{"model": "encoder-decoder audio transcriber", "train_examples": 26041, "hop_length": 160, "win_length": 512, "encoder_kernel_size": 5, "encoder_rnn_layers": 5, "decoder_norm_position": "pre", "decoder_head_dim": 64, "decoder_cross_attention_every": 1, "optimizer": "soap", "shampoo_beta": 0.95, "weight_decay": 0.1}
Rows from block 2 of the text decoder of a small encoder-decoder audio transcriber, named by matrix and row number. Rows with one number belong to one neuron. Each number is 128 + 24 x the weight over its row's rms, rounded and kept within 0 to 255. All counts start at 0.
After each neuron's rows are labels from the 100 texts, of 14976, where the neuron reaches its highest value: "fires on" is the input token at the peak. Only what is clearly more common there than usual is listed. The data: short read English sentences (LibriTTS-R). In brackets: how many of the 100.
# fc1: MLP up (decoder.blocks.2.mlp.fc1.weight, 768x128), inputs 0-63
# fc2: MLP down (decoder.blocks.2.mlp.fc2.weight, 128x768, transposed), outputs 0-63

fc1.710 [129 107 134 130 146 125 153 129 146 117 209  90 140 107 143 115 118 120 146 117 164 146 125 139 139 109  91 132 104 134  94 100 154 174 137 131 112 131 154 167 147 147 109 112 118 140 191 107 117 141 160  77 156 137 160 134  82 134  98 144 128 124  85 160]
fc2.710 [137 127 135  91 114 142 109  90 143 130 140 127 127 111 127 120 134 148 136 125 111 131 162 119 153 153  89 109 111 119 128 122  87  84 173 171  97 109 121 115 100 135  91 133 126 102 178 165  91 134 112 147 119 107 143 138 123 114 128 151  99 131  98 143]
fires on: "n" (99)

fc1.416 [120 101 128 136 162 133  94  97 150 125 163 146 134 113 122 120 137 124  83 120 150 114  85 121 161 129  89 188 112 158 149 126 144 152 165 106 131 158 159  85 141 130  96  98 153 126 124 162 134 115 177 142 155 163 111 166 127 129 104 100  87 111 117 100]
fc2.416 [113 168 127 114 121 157  91 162 112 128 125 150 116 162 137 138 147 114 133 150 110 111 152 129 164 140 119  90 131 133 141 135 149 152  96 134 126 170 109 141 141  75  92 160 119 159 127 109 131  99  88 144 139 103 143 147 130 114 101 131 148 145 169 173]
fires on: "s" (99)

fc1.14 [126 197 108 112 133 130 148 163 146 109 145 139 122 190 113 114 131 119 143 127 131  79 124 126 126 149 166  63 133 119 129 124 135 115 157 134 127 111 119 158  87  97 150 148 169  92 148 144  99 106 117 104 125 100 151 158 135 119 116 134 118  89 121  93]
fc2.14 [129 116 131 122 139 172 109  96 122 137  71 154 127 119 124 101 147 142 103 121  86 138 142 162 104  86 121 183 168 109 120 144 147 116 128 134 166 169 148 112 136 123 101  84  93 138 130 108 119 103 144 129 154 111 100 106 138 110 125 130 118 144 145 181]
fires on: "m" (42); "a" (23); "s" (16); "d" (13)

fc1.737 [118 128 122 139 121 183  81 135 165 106 151 172 134 104 165 114  96 138 118 130 121  80 110 126 109 107  72 145 127 118 135 104 116 115 131 114 138 155 166 154 136 153 134 158 121 125  91 119 151 105 168 147  77 110 132 145 173 152 168 161 136 119 111 148]
fc2.737 [146 135 163 151  81  95 132 167 134 141 115 148 129 139 104 144 119  82 130 150 124 111 137  96 125 149 139 138 105 119 141 174 164 147  95 133 134 145  75 154  89  97 130 164 128 134 156 158 116 139 129  82 115 103 150  94 102 115 128 112 121 127 121 168]
fires on: "v" (49); "h" (23); "l" (13); "c" (9)

fc1.385 [135 140 158 115 167 132 148 100 160 108  98 172 115 149 124 129 126 134  85 104 144 146 163 140  79 150 151 112  95 120  97  87 152 163 129 119 118 137 178 179 150 135 126 134 144 129 125  94 137 107 139 132 121 109 125 124 126 123 114 114 121 110 141 108]
fc2.385 [120 151 130 118 137 112 126 109 165 161 149 150 109 135 139 169 171 123 111 146 142 125 140 118 105  95 176 139 139 103 140 135 125 142 142  86 108 131 126 140 133 120 133  95 119 127  96 139 153 151 124 135 136 199 127 139 163 131 160 130 137 120 160 137]
fires on: "o" (76); "h" (24)

fc1.156 [126 126 146 134 169  99 128 136  63  91 156 149 182 120 155 157 110 162 122 135 136 111 114 130 129 145 132 121 146  89 144 139  79 133 140 157 153 140 117 108 158 179 174 103 131 100 151 166 117 107 134 127 130 102  81 135 116 134 134 130  99 121 112 112]
fc2.156 [120 168  90 102 111 125 114 113 118 145  61 145 125 151 101 114 118 108 130 104  98 132 171 132 122 120 109 147 112  67 151 137 139 113 125 109 131 129 106 127 118 106 123 158  94 153  59 105 118 123 135 152  76 105 130 117 159 109 123 127 154 129 141 180]
fires on: "e" (51)

fc1.452 [151 124  96  96 101  84 123 116 154 109 103 150 130 135 126 115 135 127 139 114 113 178 110 103 131 142 113 115  84 137 130 101  90 146 111 135 128 113 131 158 110 132  96 182 112 106 133 161 149 121 140  86 101 145 145 111 169 136 106 140 157  96 188 126]
fc2.452 [ 99 139 140 103 103 146 146 118 118 157  98 102 101 122 112 123 130 173 155 126 206 112 141 124 111  62 114 137 167 144 104 131  97 104 117 137 120 186 137 118 168 112 126 132 108 109 162 163 121 112 139 109 135 123 111 135 110 128 140 121 168 118 136 128]
fires on: "h" (35); "t" (18); "w" (11); "p" (10)

fc1.207 [134 178 144 143 111 178 126 146 123 132 129 123 117  87 137 125 160 166 106 140 157 109 110 150 126 135  94 133 170 129 147 100 160 143 155 135 123 137 104 128 172 119 130 146 147 121 138  91 110 154 161 130 102 141 137 135 118 144 156 167 129 114 123 102]
fc2.207 [136 145 124 112 148 128 108 116 109 118 115 122 116 151  94 133 114 114 155 114 157 110 111 111 114 113 103 120 121  99 154 156 142 114  83  84 127  94 147 111 148 132 139 140 162 135 124 136 109 115 139 132 128  69 118 137  91 116 145 138 123  66 140 145]
fires on: "v" (38); "l" (35); "k" (15); "d" (7)

fc1.458 [111 153 138 123 101 154 169 126 132 134 115 130  64  80 159 148 120 126 121 115  95 138  97 105 132 138  94 159 155 155 148 142 132 160  93 128 140 141 158 114 162 120 121 134 150 141 187 150 142 101 149  97 131  89 153  98 103 119 138 133 125 155 133 136]
fc2.458 [139 103 174 133 166 114 117 113 103 136 121 134 153 171 131 102 112 125 135 125 114 165 123 146 159 122 171 134 111 106 125 111 131 112 126 134 122 139 166  98 149 119 124  95 108 131 178  29 122 117 103 104 128 162 125 143 102 103 126 159 109 129 139 112]
fires on: "i" (99)

fc1.622 [ 77 133 160 114 137 149 128 138 112 134 127 113 120 153 132 147 119 111 134 131  79 147 105 159 143 114 104 134 124 130 156  65 145 114 101 117 170 112 114 133 124 127  92 157 131 151 113 149 182  86 132 110 141 100 123  84 105 125 113  84 144 116 115  89]
fc2.622 [152 104 145 153 101 114 124 111 103  85 140 109 162 116 152 177 127 108 128 122 188 133 120 140 124 123 143 129 116 134 166 139  99  86 102 102 173 118 111  77 171  99 122 149 166 123 105 127 149 142 119 122 121 156 166 173 171 131 123 163 117  82 128 169]
fires on: "i" (35); "p" (28); "b" (14); "a" (14)

fc1.758 [179 104 141 131 163 113 110 114 115 114 127 166 139 123 160 111 146 176 123 138 169 158 105 133 134 120 172 109 116 162 134  90 125  90 125 145 128 134 112  91 119 143 138 172 129 136 144  88 118 142 128 115  91 134 128 134 110 126 137  98 127 143  95 164]
fc2.758 [131 203 134 161 139 119 119 142 121 148 119 144 149 136 127 131  79 155 159 125 122 155 109 120 114 137 168  97 129 126 108 132 139 145 109  54 117 140 147 163 140  97 135 126 131 142 127  96 129 140 141 138 133  94 147 142 161 158 116 126 156 150 165 134]
fires on: "e" (71); "o" (17); "m" (11)

fc1.164 [113 132 123 168 156 111  97  95  88 170 138  99 152 109 127 131 150 134 145 133 139 129 132 132  96 133 113 147 134 121 101  94 163 157 161  99 137 131  94 125 177 127 119 113 123 170 129 121 126 157 166 138 106  83 114 164 132 130 136 122 145 129 134 154]
fc2.164 [105 159 118 132 143 110  95 121  98 126 131 101 109 179 104 125 113 103 128 117 125 131 175 117 146 124 122 112 139 116  86 176 126  75 142 109 120 111 128  96 135 137 148 127  89 142 111 150 179 148 119 126 126 103 147 125 145 153 118 117 129 100 130 129]
fires on: "v" (71); "h" (20); "k" (8)

fc1.399 [163 124 124 118 111 144 130 140 119 136 182 140 144 124 101 130 115 122 132 146 141 100 110  96 123 103 121 117 162 145 118 122 135 136 111 143 169 109 166 146 107 207 158  93 137 139 104 144 130 118 150 127 189 123 131 148 143 129 116 108 124 117 116 115]
fc2.399 [162 144 136 110  97  95 157 101 132 110 125 139 171 186 160 122  91 151  97 165 125 165 116 153 133 168 144 124 104  90 108 121 124 148 144 119  72 102 145 139 124  99 122  98 128 126 147 108  87 137 151 128 133 118 134 152 154 156 135 142 162 153 128 101]
fires on: "n" (60); "l" (16); "i" (11)

fc1.626 [100 130 143 139 143  91 121 125 155 131 173  89  97 149 129 128  89 130  96 119 119 118 126 162 124 122 167  73 131 136 102 101 137 182 165 123 151 139 146 124 119 163 148 124 133 131 102 133 157  92 135 145 107 120 118 135 172 109  66 122 174  94 164  87]
fc2.626 [129 143 130 145 132 136 111 132 107 150  61 100 150 110 119 121 143 113 128 144 127 156 106 126 151 139 130 172 123 156 153 154 122 118 124 155 100 156  89 148 122 114 122 180 115 169 157 134 114 130 124 152 117 155 147 106 151 164 110 140 126 120 109 148]
fires on: "h" (29); "e" (22); "f" (16); "v" (14)

fc1.219 [127 138 137 134 122 155 136 130 143 170 119 173 101 162 155 141 137 136 127  90 156 133 125 127 138 147 153 160 164  80 147 109 114 156 124 140 108 132 101 115 155 140 121 121 143 131 151  83  82  88  96 137 134 147 116  96  84 134 115 158 136 107 138 167]
fc2.219 [147 136 116 170  92 145 104 142 123 108 128 147 117 129 128  80  83 167 126 136 117 108 108 157 109 134  89 136 127 149 163 153 133 140  69 152 131 164 107 116 100 110  85 137 135 166 133 126 130 142 144 113 102  85  88 132 131 100 125 140  96 132 155 146]
fires on: "t" (51); "m" (43)

fc1.121 [134 117 108 110 132 142 123 102 122 140 174 136 139 157 153 125  96  96 101 114 149 103  99 159 133  91 102 117 137 140 146 124  83  98 131  93  95 120 165 119 147 151 186 109 167 127 148 156 141 153 139 155 121 123 141 124 139 116 184 118 128 135 106  98]
fc2.121 [112 138 138 178 136 130 113 136 143 136 129 122 125 146 108 121  84 102 134 157 100 168 155 149 168 122 157 154 140 143 116  92 142 138 136 122 105 120 171 139  80 137 145 149 161 132 109 124 132 118 100 117 121 136  96 126 124 126 120 103 130 145 120 140]
fires on: "o" (70); "e" (27)

fc1.516 [134 173 152 121  96 130  98  97 104 178 135 143 110 143 106 147 100 113 153 120 138 179 117 118 116 120 165 126 142 139 150 112 139 130 111 127 166 151 134 121 105 124 140  85 141  92 159 108 148 101 136 146 110  99 148 141 125 115  87 192 140 115  96 156]
fc2.516 [122 147 125 163 100 155 162 138 147 109 105 116 121 136 126 126 103 138 108 115  89 111 151 131 115 119 144 131 172 120 120 134 106 163 142 111 135 111 143 128 156 146  82 149 131 135 159 116 163  97 132  85 140 104 124 138 159 190 139 116 100 135 131 120]
fires on: "n" (67); "s" (19)

fc1.406 [115 107 138 162 146 115  89 145 111 104 144 128 133 131 146 130 160  76 112  97 153 132 125  93 148 144 117  94 141  88 121 105  73 164  80 157 118 127 120 138 172 117 167 113 143 103  98 115 167 165 101 116 110 110 156 160 170 156 116 140  98 103 118 129]
fc2.406 [ 63 145 107 146 142 121 140  45 108 115 125 160 117 119 184 139 158  94 136 112 178 143 129 153  98  99 165 128 119 164 122 122 160 109 137 141 127 136 108 137 141 111 112 106 149 103  86 183 124 102 142 147  81 176 137 122 125 110 114 102 121 152 129 140]
fires on: "i" (46); "e" (24); "s" (10); "l" (7)

fc1.433 [127 133 149 137  93 174 119 138 159 105 132 158 127 154 145  84 130  85 109 176 121 120 102 125 145 119 103 101 125 130 132 152 112 149 109 142 139  89 136 120 152 148 150 168 121 133 122 115 118 145 158 169 123 123 137 144 130 137 156  96 124 157  72 140]
fc2.433 [119 125 150 113 113 115 135 161 125 135 115 149 114  79 127 120 118 147  87 126 161 141 153 133 127 107 149 155 103 150 154 183  94 138 164 138 131 105 153 127 135 136 141 147 147 124 145 132  90 125 130 140 152 120 114 173  92 124 114 143 135 137 101 159]
fires on: "t" (72); "g" (16); "c" (12)

fc1.178 [126 150 116  98 123 141 149  96 133 122 124 102 117  96 132 161 138 151 133 105 134 115 141 110 150 137  97 140 103 125 139  82 136 144 103 131 149  86 152  98 142 105 133 127 172 122 187 180 155 140 108  84 153 126 141 110 118 117 110 103 138 154 162 134]
fc2.178 [101  99 143 114 147 131 102 145 149 115 176 111 140 104 109 151  80 132 146 104 166 140 118 122 152 108 142 163 111 151 137 149  88  79 147 110 128 118  92 134 121 120 176 173 113 122 145 115  99 128 141 102 153 120 130 134 132 130 166 127 126 138 156 143]
fires on: "n" (33); "p" (32); "b" (27)

fc1.620 [116 156 122  59 116 139 142 120 109 159 120 150 116 137 160 133 136 129 121 130 122 151 123 143 130  75 152  98 148 121 118  98 121 155 123 126 113 102 142 128 110 145 135 124 155 111 175 123 102 131 115 112 117 137 131 196 100 107 130 128 137 152 124  84]
fc2.620 [181 147 127 186 126 151 128 118 130 120 113 157 133 103 105 110 167 142 101 141 143 122 114 151 118 112 134 171 177 128  42 140 136 123 103 125 141 129 160 167 101 137 134 126 128 155  52 138 155 151 143 129 147 162 142 104 134  88 131 131 148 145 148 124]
fires on: "o" (64); "t" (21)

fc1.650 [147 137  97 124 127 151 139 103 137  89 129 130 137 140 112 142 125  90 111 177 118 106 104 150 100 142 102 154 127 141  91 166  95  95 113 121 127 146  98 185 114 142 119 116 139 115 114 127 127 122 119 131 127  91 115 114 136  83 110 131 156 142 121 165]
fc2.650 [132 145 110  94  89 109 145 147 129 126 141 130 118 173 133 178 102 140 132 105 145 130 145 141 125 138 153  78 128 111 212 142 134 158 127 150 145 151 134 127 147  76 107 102 120 107 126 103 119 140  97 115 136 160 149 157  33 126 161 122 104 119 143 133]
fires on: "m" (61); "r" (35)

fc1.603 [125 151 137 186 136 137 172  94 109 148 105 137 132 112 109 132 111 127 142 136 125 119 107  90 116  95 135 125 153 123 134  85 140  96 131 149 167 154 153 139  78 117 115 154 137 160 137 164  96 126 134 126 139 167 145 133 185 128 115 133 152 116 134 102]
fc2.603 [114 155  80 103 124  89 131 125 132 111 107 117 172 128 125 138  77 138 154 133 138 112  96 143 145 115 110 118 120 141 101 182 125 107 137  86 137 141 134  93 128 121 180 138 130 132 121 121 109 137 105 141 138 149 176 119 116 174 163 127  88 144 108 145]
fires on: "v" (34); "l" (30); "o" (14); "g" (7)

fc1.483 [124 145 144 105 115  91 129 115 104 139 143 135  77 137  65 117 155 115 139 131  98 116  75  92 155 158 147 163 113 139 162 125 114 135 120 115  96 148  95 144 141 153 125 126 142 123 137 165 182 140 121 140 119 121 111 141 122  91 132 146  97 145 156 138]
fc2.483 [112 133 119 111 146 114 102 185 129 169  73 148 105 114 112 139 105 110 104 137 130 115 153 155 110 114 118 120 130 149 138 103 134 162 112 182 161 122 146 103 135 133 139  91 145 123 152 152 111 156 136 106 131 160 125 146 115 117 132 135 185 122 148 143]
fires on: "i" (98)

fc1.468 [ 97 154 177  92 100 132 151 129 138 132 131 138  85 120 146 144 164 145 114 111 145 127  71 105 143 136 166 150 135 116 116 103 136 101 104 120 143 113 120 156 122 162 145 101 160 140 133 113 128 172  97 109 153 107 134 108 166 132 133 140 147  99 132 129]
fc2.468 [129 108 147 161  90 104  99 114 106  98 154 160 159 103 160  73 112 132 112  94 141 109 130 149 137 142 116 170 135 128 155 125 105 112 123 130 119 105 119 126 106 136 159 147 121 163 148 115 123 147  80 143 122 123  89 172 143 143 145 126 142 158  97 138]
fires on: "t" (60); "q" (20); "i" (14)

fc1.8 [101 134 157 117 114 156 129 125 146 119 141 145  86  77 118 158 117 151 132 150 163 175 122 131 126 148 102 127 156 139 118 116  79 122 138 120 117 158 165  94 108 141 114 111 121 128 132 120 179 155 147 135 130 106 111 122 151  70 144 130 139 115 135  91]
fc2.8 [139  68 117 143 160 166 134 126 111 126 147 169 113 148 109 132 149  92  87 137 175 125 123 169 134 124 139 123 130 163 124 152 100 131 134 153 124 110 133 135 136 106 135 112 143 130  89 147 128 147 161 148 114 156 162  89 148 101 108 122 168 157 115 127]
fires on: "e" (69); "s" (16); "u" (9)

fc1.314 [154 111 150 186  85 141 155 118 148 122 148 132 121 161 113 150 125 164 109 103 104 145 103 142 141 137 103 150 139 129 148 121 124 114 156 125 145 115 148 115  83 114 111  99 183 118 161 135 176 113 134 151 135  98 152  94 160 127 114 181 111 135 124 150]
fc2.314 [ 91 152  89 125 132 133 100 114 156 117 112 109 121 118 160 143  86 180 168  94 127  82 162 113 136 148 108 124  80 134 126 145 122 114 149 114 137 137 126 170 121 164 157 158 113 158 125 114 126 101 134 156 120 153 128 165 118 101 123 126 156 111 157 133]
fires on: "n" (22); "e" (22); "v" (20); "f" (11)

fc1.403 [ 99 132 138 106 115 136 120 121 114 107 109 116 125 149 118 166 113 105 152 141 135 134 117 115 143  81 102 133 137 103 121 132 140 146 146 132  99 155 133 135 122 123 112 119 154 160 136 124 123 128 126 159  77  76 122 180 105 123 146 142 139  76 131 125]
fc2.403 [109 120 138 112 117 121 110 123 104 124 111 113 141 107 107 111 136 125 129 120 172 138 143 122  94 125 127 103 139 130 104 124 128 154 133 100 118 146 159 131  85 114 152 138 105  88  88 110 168 138 153 117 130 110 125 187  96 113 127 176 114 112 122 150]
fires on: "h" (46); "r" (28); "o" (16)

fc1.707 [151 144 133 127  93 143 132 131 111 124  82 128  87 159 133 147  89 120 173 157 136 130 129  85 134 133 133 127 133 124 140 126 136 127 131  76  99 118  92 131 123 154 125 167 163 139 159 152 138 119 105 132 120 134 119  83 168 134 101 149  87 124 165 101]
fc2.707 [ 97 117 122  89 146 111 131 133 109 130 127 141 182 112 124 128 140  87 116 122 168 155 137 125 122 120 111 166 121 134 132 148 120 174 112 129  44 151 131 102 153 122 100 154 103 123 135  91 140 172 102 116 157  84 120 105 156 157  93 161 136 134 114 133]
fires on: "o" (65); "r" (29)

fc1.15 [136 145 120  98 147 141 158 190 142 127 125 104 144 100 116 146 151 135 111  95 184 140  91  99 110  98 124  98 134 144 111 159  89 129 147 147 111 112  77 106 118 127 105 138 113 184 181 109 157 122 137 118 114 111 134 114 148 151 135 132  79 128 164 125]
fc2.15 [108 164 135 196 135 131 144 126  89 118 140 131 124 111 139 127 123 120 108 139 123 111 117 153  71 151 168 143 107 133 162 113 122 114 105  76 126 123 113 126 161  98 171 127 100 120 157 157 140 116 126 159 155 133  90 119 136 148 124 142 143 144 141 131]
fires on: "v" (73); "s" (12)

fc1.498 [ 75  97  60 163 108 134 144 104 123 125 117 133  93 135 116 114 115  90 110 135 119 146 145 151 102 174 127 131 109 139 184 118 116 130 154 118 108 100 139 162 156 109 128 134 155 152 150 150 148 114 128 122 115 142 154 118 156 134 139 154  97 157 108 120]
fc2.498 [129 105 145 134 125  93 127 122 119 132 124 127 131 139 144 150 120 144 111 102 136 129 144 103 156 105 170  96 135 105 113 136 137 120 128 141 141 147 133 138 100 134 141  96 124 121 104 149 146 139 126 163 129  81 122  94 116 152 104 124 146 103 119 130]
fires on: "s" (44); "t" (21)

fc1.85 [ 98 118 155 116  72 119 106  98 121 116 110 118 138  96 161 104 117  96 166 146 135 104 138 171 115 133 101 133 112 134 107 128 135  96 106 103 130 109 140 157 106 125 139 128 156  91 156 148 130 124 126 115 116  93 127  88 105 128 160 112 114 121 116 108]
fc2.85 [128 139 123 108  88 106  99 137 135  92 159 123 111 108 146 124  92 127  97  93 146 158 113 127 159 153 113 135 120 118 125 151 164 147 126 120 160 156 113  98 130 112 110 122 106 153 113 150 122 136 150 151 130 139  95 148 112 128 128 121  97 130 143 111]
fires on: "o" (89); "g" (7)

fc1.739 [103 115 125 148 138 144 164  99 149 128 166 106 117 120 132 154 134 144 130 133 109 141 120 141 168 161 137 134 159 100 122 117 148 122 180  96 106 161 137 142 142 148 112 133 150 163 152 124 110 162 106 119 116 142 121  81 147 136 120 215 115  70 124  88]
fc2.739 [122 134 123 127 136 151 137 118 134  66 141 137 151 118 129 124 133 107 155 141 143  58 169 143 149 145 108 136 101 110 180 166 122  95 127 159 122 178  99 104 110 152 143 132 134 122 160 157 131  78 147 147 143 155 134 144 124 130 104 172 100 156  98 127]
fires on: "h" (67); "d" (17)

fc1.602 [164 146 137  95 109 160 145 154 132 127 138 115 146 146 131 117 110 145 128  82 165 150 120  88 158 111 130 137 109 119 137  98 132 158 147 145 134 132 153 136 125 131 100 163 147 123 176 147 176 172 156 140 132  76 130 142 166 140  76 161 125  92  83 111]
fc2.602 [114 140 107 141 130 110 124 122 120  86 160 109 119  84  77 130 144 146 135 113 141 117 118 168  87 118 102 140 116 111 141 147 121 161 110 123 169 138 141 143 119 122 109 104 141 118 161 162 109 126 127 139 122 165 165 178 126 143  76 130 134 118 141 172]
fires on: "h" (53); "s" (27); "f" (12)

fc1.267 [ 98 163 142 129 127 152 146 114 116 103 133 156  85 130 150 167 183 152 123 114 124 134 126  94 114 100 108 157 105 131  88 108 155 131 111 161 169 126 153 172 109 131 110 127 117 164 111 137 117 107 169  84 124 124 113 149 119  99 162 128  93 132  96 118]
fc2.267 [106 128 130 122  98 127 149 132  87  93 143 115 117 131  89 145 134 150 162 170 135 114  92  85 108 144 172 126 115 127 134 145 109 114 129 137 141 158 173 110 110 129 131  93 156  97 134 105 141 173 107 167 104 175 135 131 151 113 133 130 140 119  92 140]
fires on: "s" (60); "o" (23); "g" (12)

fc1.375 [128 127 170 175 133 169 128 115 132 136 128 143 189 173 140 149  97 145 142 115 153 167 113 125 154 128 158 103 114 114 139 137 127 119 126 123 172 144 145 108 135 138  91 117 153 158 149 174  87 120 118 149 151 121  92  96 118 123 167 138 146 126 148 127]
fc2.375 [140 145 154 129 162 105 145 111 123 152 123  98 113 158  97  96 137 121  69 126 107 185 163 111 121 123 122 178  99 135 138 144 143 118  93 148  99  91 116 129 145 188 168 119 150 175 132 121 136 141 132 160 115 117 105 101 140 117 114 114 123  94 122 145]
fires on: "t" (35); "p" (11); "n" (11); "l" (11)

fc1.160 [ 63 147 107 137 112 151 105 129 141 111 140 117 118 120 104 142 176 114 142 127  96 138 108 127 150 139 179 139 107 118 133 149  89  97 104 141  95  69 140 143 123 116 133 185 123 182 145 108 136 133 142 111 103  95 181 140 131 133 153 141 152 180 132  95]
fc2.160 [127 137 112 155 161 107 167  81 112 131 150  57 178 134 140  89 150 182 184 146 158 147 139 111  91 139 133 124 110 171 118 109 139 150 125  86 120 143 123  89 177 122 126 143 140 144 140 146  70 150 157 125 130 171 133 140 134 170 122 130 144 109 110 124]
fires on: "t" (65); "v" (13); "n" (11); "d" (7)

fc1.309 [103 121 134 142 112 138 159 112 166  96 124 155 119 142 156  89 164 159 133 138 176 144  95  98 163 114 134 119 113  96 125 135 111 118  95 119 115 162 131 136 128 128 102  96 155 138  92 110 147 135 104 143 105 114 111 166 157 117 127  89 138  91 133 138]
fc2.309 [148 139 125 130 120 157  99 134 132 145  88 134  76 169 129 139 134 130 133 141  91 215 111 127 144 161 116 123 137  90 161 105 115 132 128 115  96 117 110  86 137  91 135 123  96 130 104 150 130 157 136 112 135 128 150 126 139  91 130 132 149  77 137  86]
fires on: "e" (40); "u" (24); "s" (21); "l" (9)

fc1.203 [121 127 138 158 158 186 105 149 133 121 100 113 106 145 167 157 173 164 117 121 137 130 132 118 156 103 145 123 139 116 158  87 134 114  97 163 169 131 129 108 174 167 107 126  99 133  90  94 141  97 132 115 175 116  85 170 116  95 142 105 144 151 107 149]
fc2.203 [162 125 127 137 129 116  96 130 122 146 101 110 142 134  89 130 144  72 133 132 141 125 109 119 150 110 127 135 141 141 112 162 125 103  82  77 143  87 120 118 130  97 124 126 119 178  90 107 133 163 123 116 107 137 156 122 174 104 124 149 131 148 147 119]
fires on: "l" (69)

fc1.31 [141 114 163 172 153 161 145 154 136  76 120 101 110  81  87 133  59 134 130 124 163 143 145 145 142 149 131 127 141 143 121 184 115 126  87 124 122 106 123 111  95 179 130 153 120 120 150 159 138 113 126 129 118 139 122 135 142 107 131 114 160 114 129  83]
fc2.31 [107 122 112 109 164 125 109 142 109 142 161 122 102 168 134 136 120 113 108 124 124 100 105 128 108 115 120 122 155 106 129  99 118  83 141 154 122 127 103 112 161 103 118 108 139 163 114 168 137 105 156  95 150 120 128  86 116 182 113 168 104 166 149 169]
fires on: "i" (69); "w" (20)

fc1.708 [140 125 123 139 149 131 127  91 139 112 165 106 183 109 150 181 147 105 124 140 160 108 114  79 121 120 129 153 145 123 107 104  94 145 168 132 110 132 135 147 132 121 140 151  99  83 121 144 125 134  79 123 135 133 114 145 145 109 139 123 146  99 144 176]
fc2.708 [122 118 133 112 120  96  92  86 160 156 125 162  93 134 136 147 106 137 156 147 146 163 120 173 127 150 170 158 100 130 145 109 151 128 140 144 149 108  98  98  84 114 121  87 119 136 110 162 104 140 118 132 112 154 153 127 119  89 115  91 129 167 110 107]
fires on: "t" (80); "<end>" (16)

fc1.123 [118 111 116 158 153 105 121  91 116 140 156 106 135 126 107 181 118 106 126 130 117 172 147  85 129 136 107 123 114 105 126 174  99 115 149 120 117 159 138 145 128 121 151 134 138 108 130 152 101 116 130 109 159 116 128 114 115 139  82 145  91  92 151 131]
fc2.123 [156  78 147 100 150  80  77 109 158 163 112 158 149 113 143 118 128  97 176 103 114  98 141 145 132 156 122 160 130 132 139 142 175 142 105 151 132 112 120 118 144 131 127 116  89 161 125 118 140 109 140 125  77 128 128 138 154  91 137 131 134 129 159 102]
fires on: "t" (60); "r" (12)

fc1.63 [116 127 119 119 129 170 136 112 164  89 153 115 169 143 110 169 149 126 100  91 133 108 123 144 134 113 177 169 125 105 157 107 147 104 109 142 142 110 154  92  86  84 107 143 106 141 147 127 149 126 143 159 138 139 161 116 141 122 138 117 158  86 168 128]
fc2.63 [112 103 120  93 132  51 118 132 151 158 166 119 133 140 165 119 108 155 143 110 100 154 155 134 144 173 120 130 129 122 156 189 145 129 145 133  77 104 108 151  75 134 164 150 145  88 138 177 134 123  99 137 164 103 125 106 144 156  99 133 115 149 125  84]
fires on: "v" (57); "t" (37)

fc1.27 [153 138 100 154 143 148 107 172 144 141 177 147 135 129  77 148 129 124 115 101 145 135 124 135 110 117  97 144 156  74 124  88  79 130 140 165 112  94 136 110 117 179  81 146 123 113 121 146 112 126 102 143  98 149 151 111 147  85 112 133 129 101 139 152]
fc2.27 [112 157 152 109 139 166 133 115  86 127  98 107  83 145 118 110 113 121 103 168 107  83 136 135 147 110 133 141 138 159 135 130 150 168 139 124  69 103 134  80 129 115 120  97 167 122 117 169 146 168 148 165  98 137 148 139 109 166  98 141 108 155 105 156]
fires on: "i" (40); "'" (27)

fc1.305 [132 118 170 135 130  99 104 124 126 138 177 129 152 107 174 169 132 195 132 111 153  62  78 105 129 127 107 125 112 130  94 132 118 145 136 115 136 147 119  80 149 166 134 135 143 137 187 118 133 146 119  76 112 120  93 120 132 152  58 149 133 132 122 129]
fc2.305 [121 133  89 163 149 161 102 162 156 136 109 118 131 122 139 108 110 128 124 176 110 110 139 113 132 122 119 120 115 150 112 122  77 101 113 123 114 109 171 138 100 118 143 122 148  89  75 121 143 133 141 166 106 111 103 121 109 133 168 133 109 148 123 109]
fires on: "l" (62); "y" (21); "n" (15)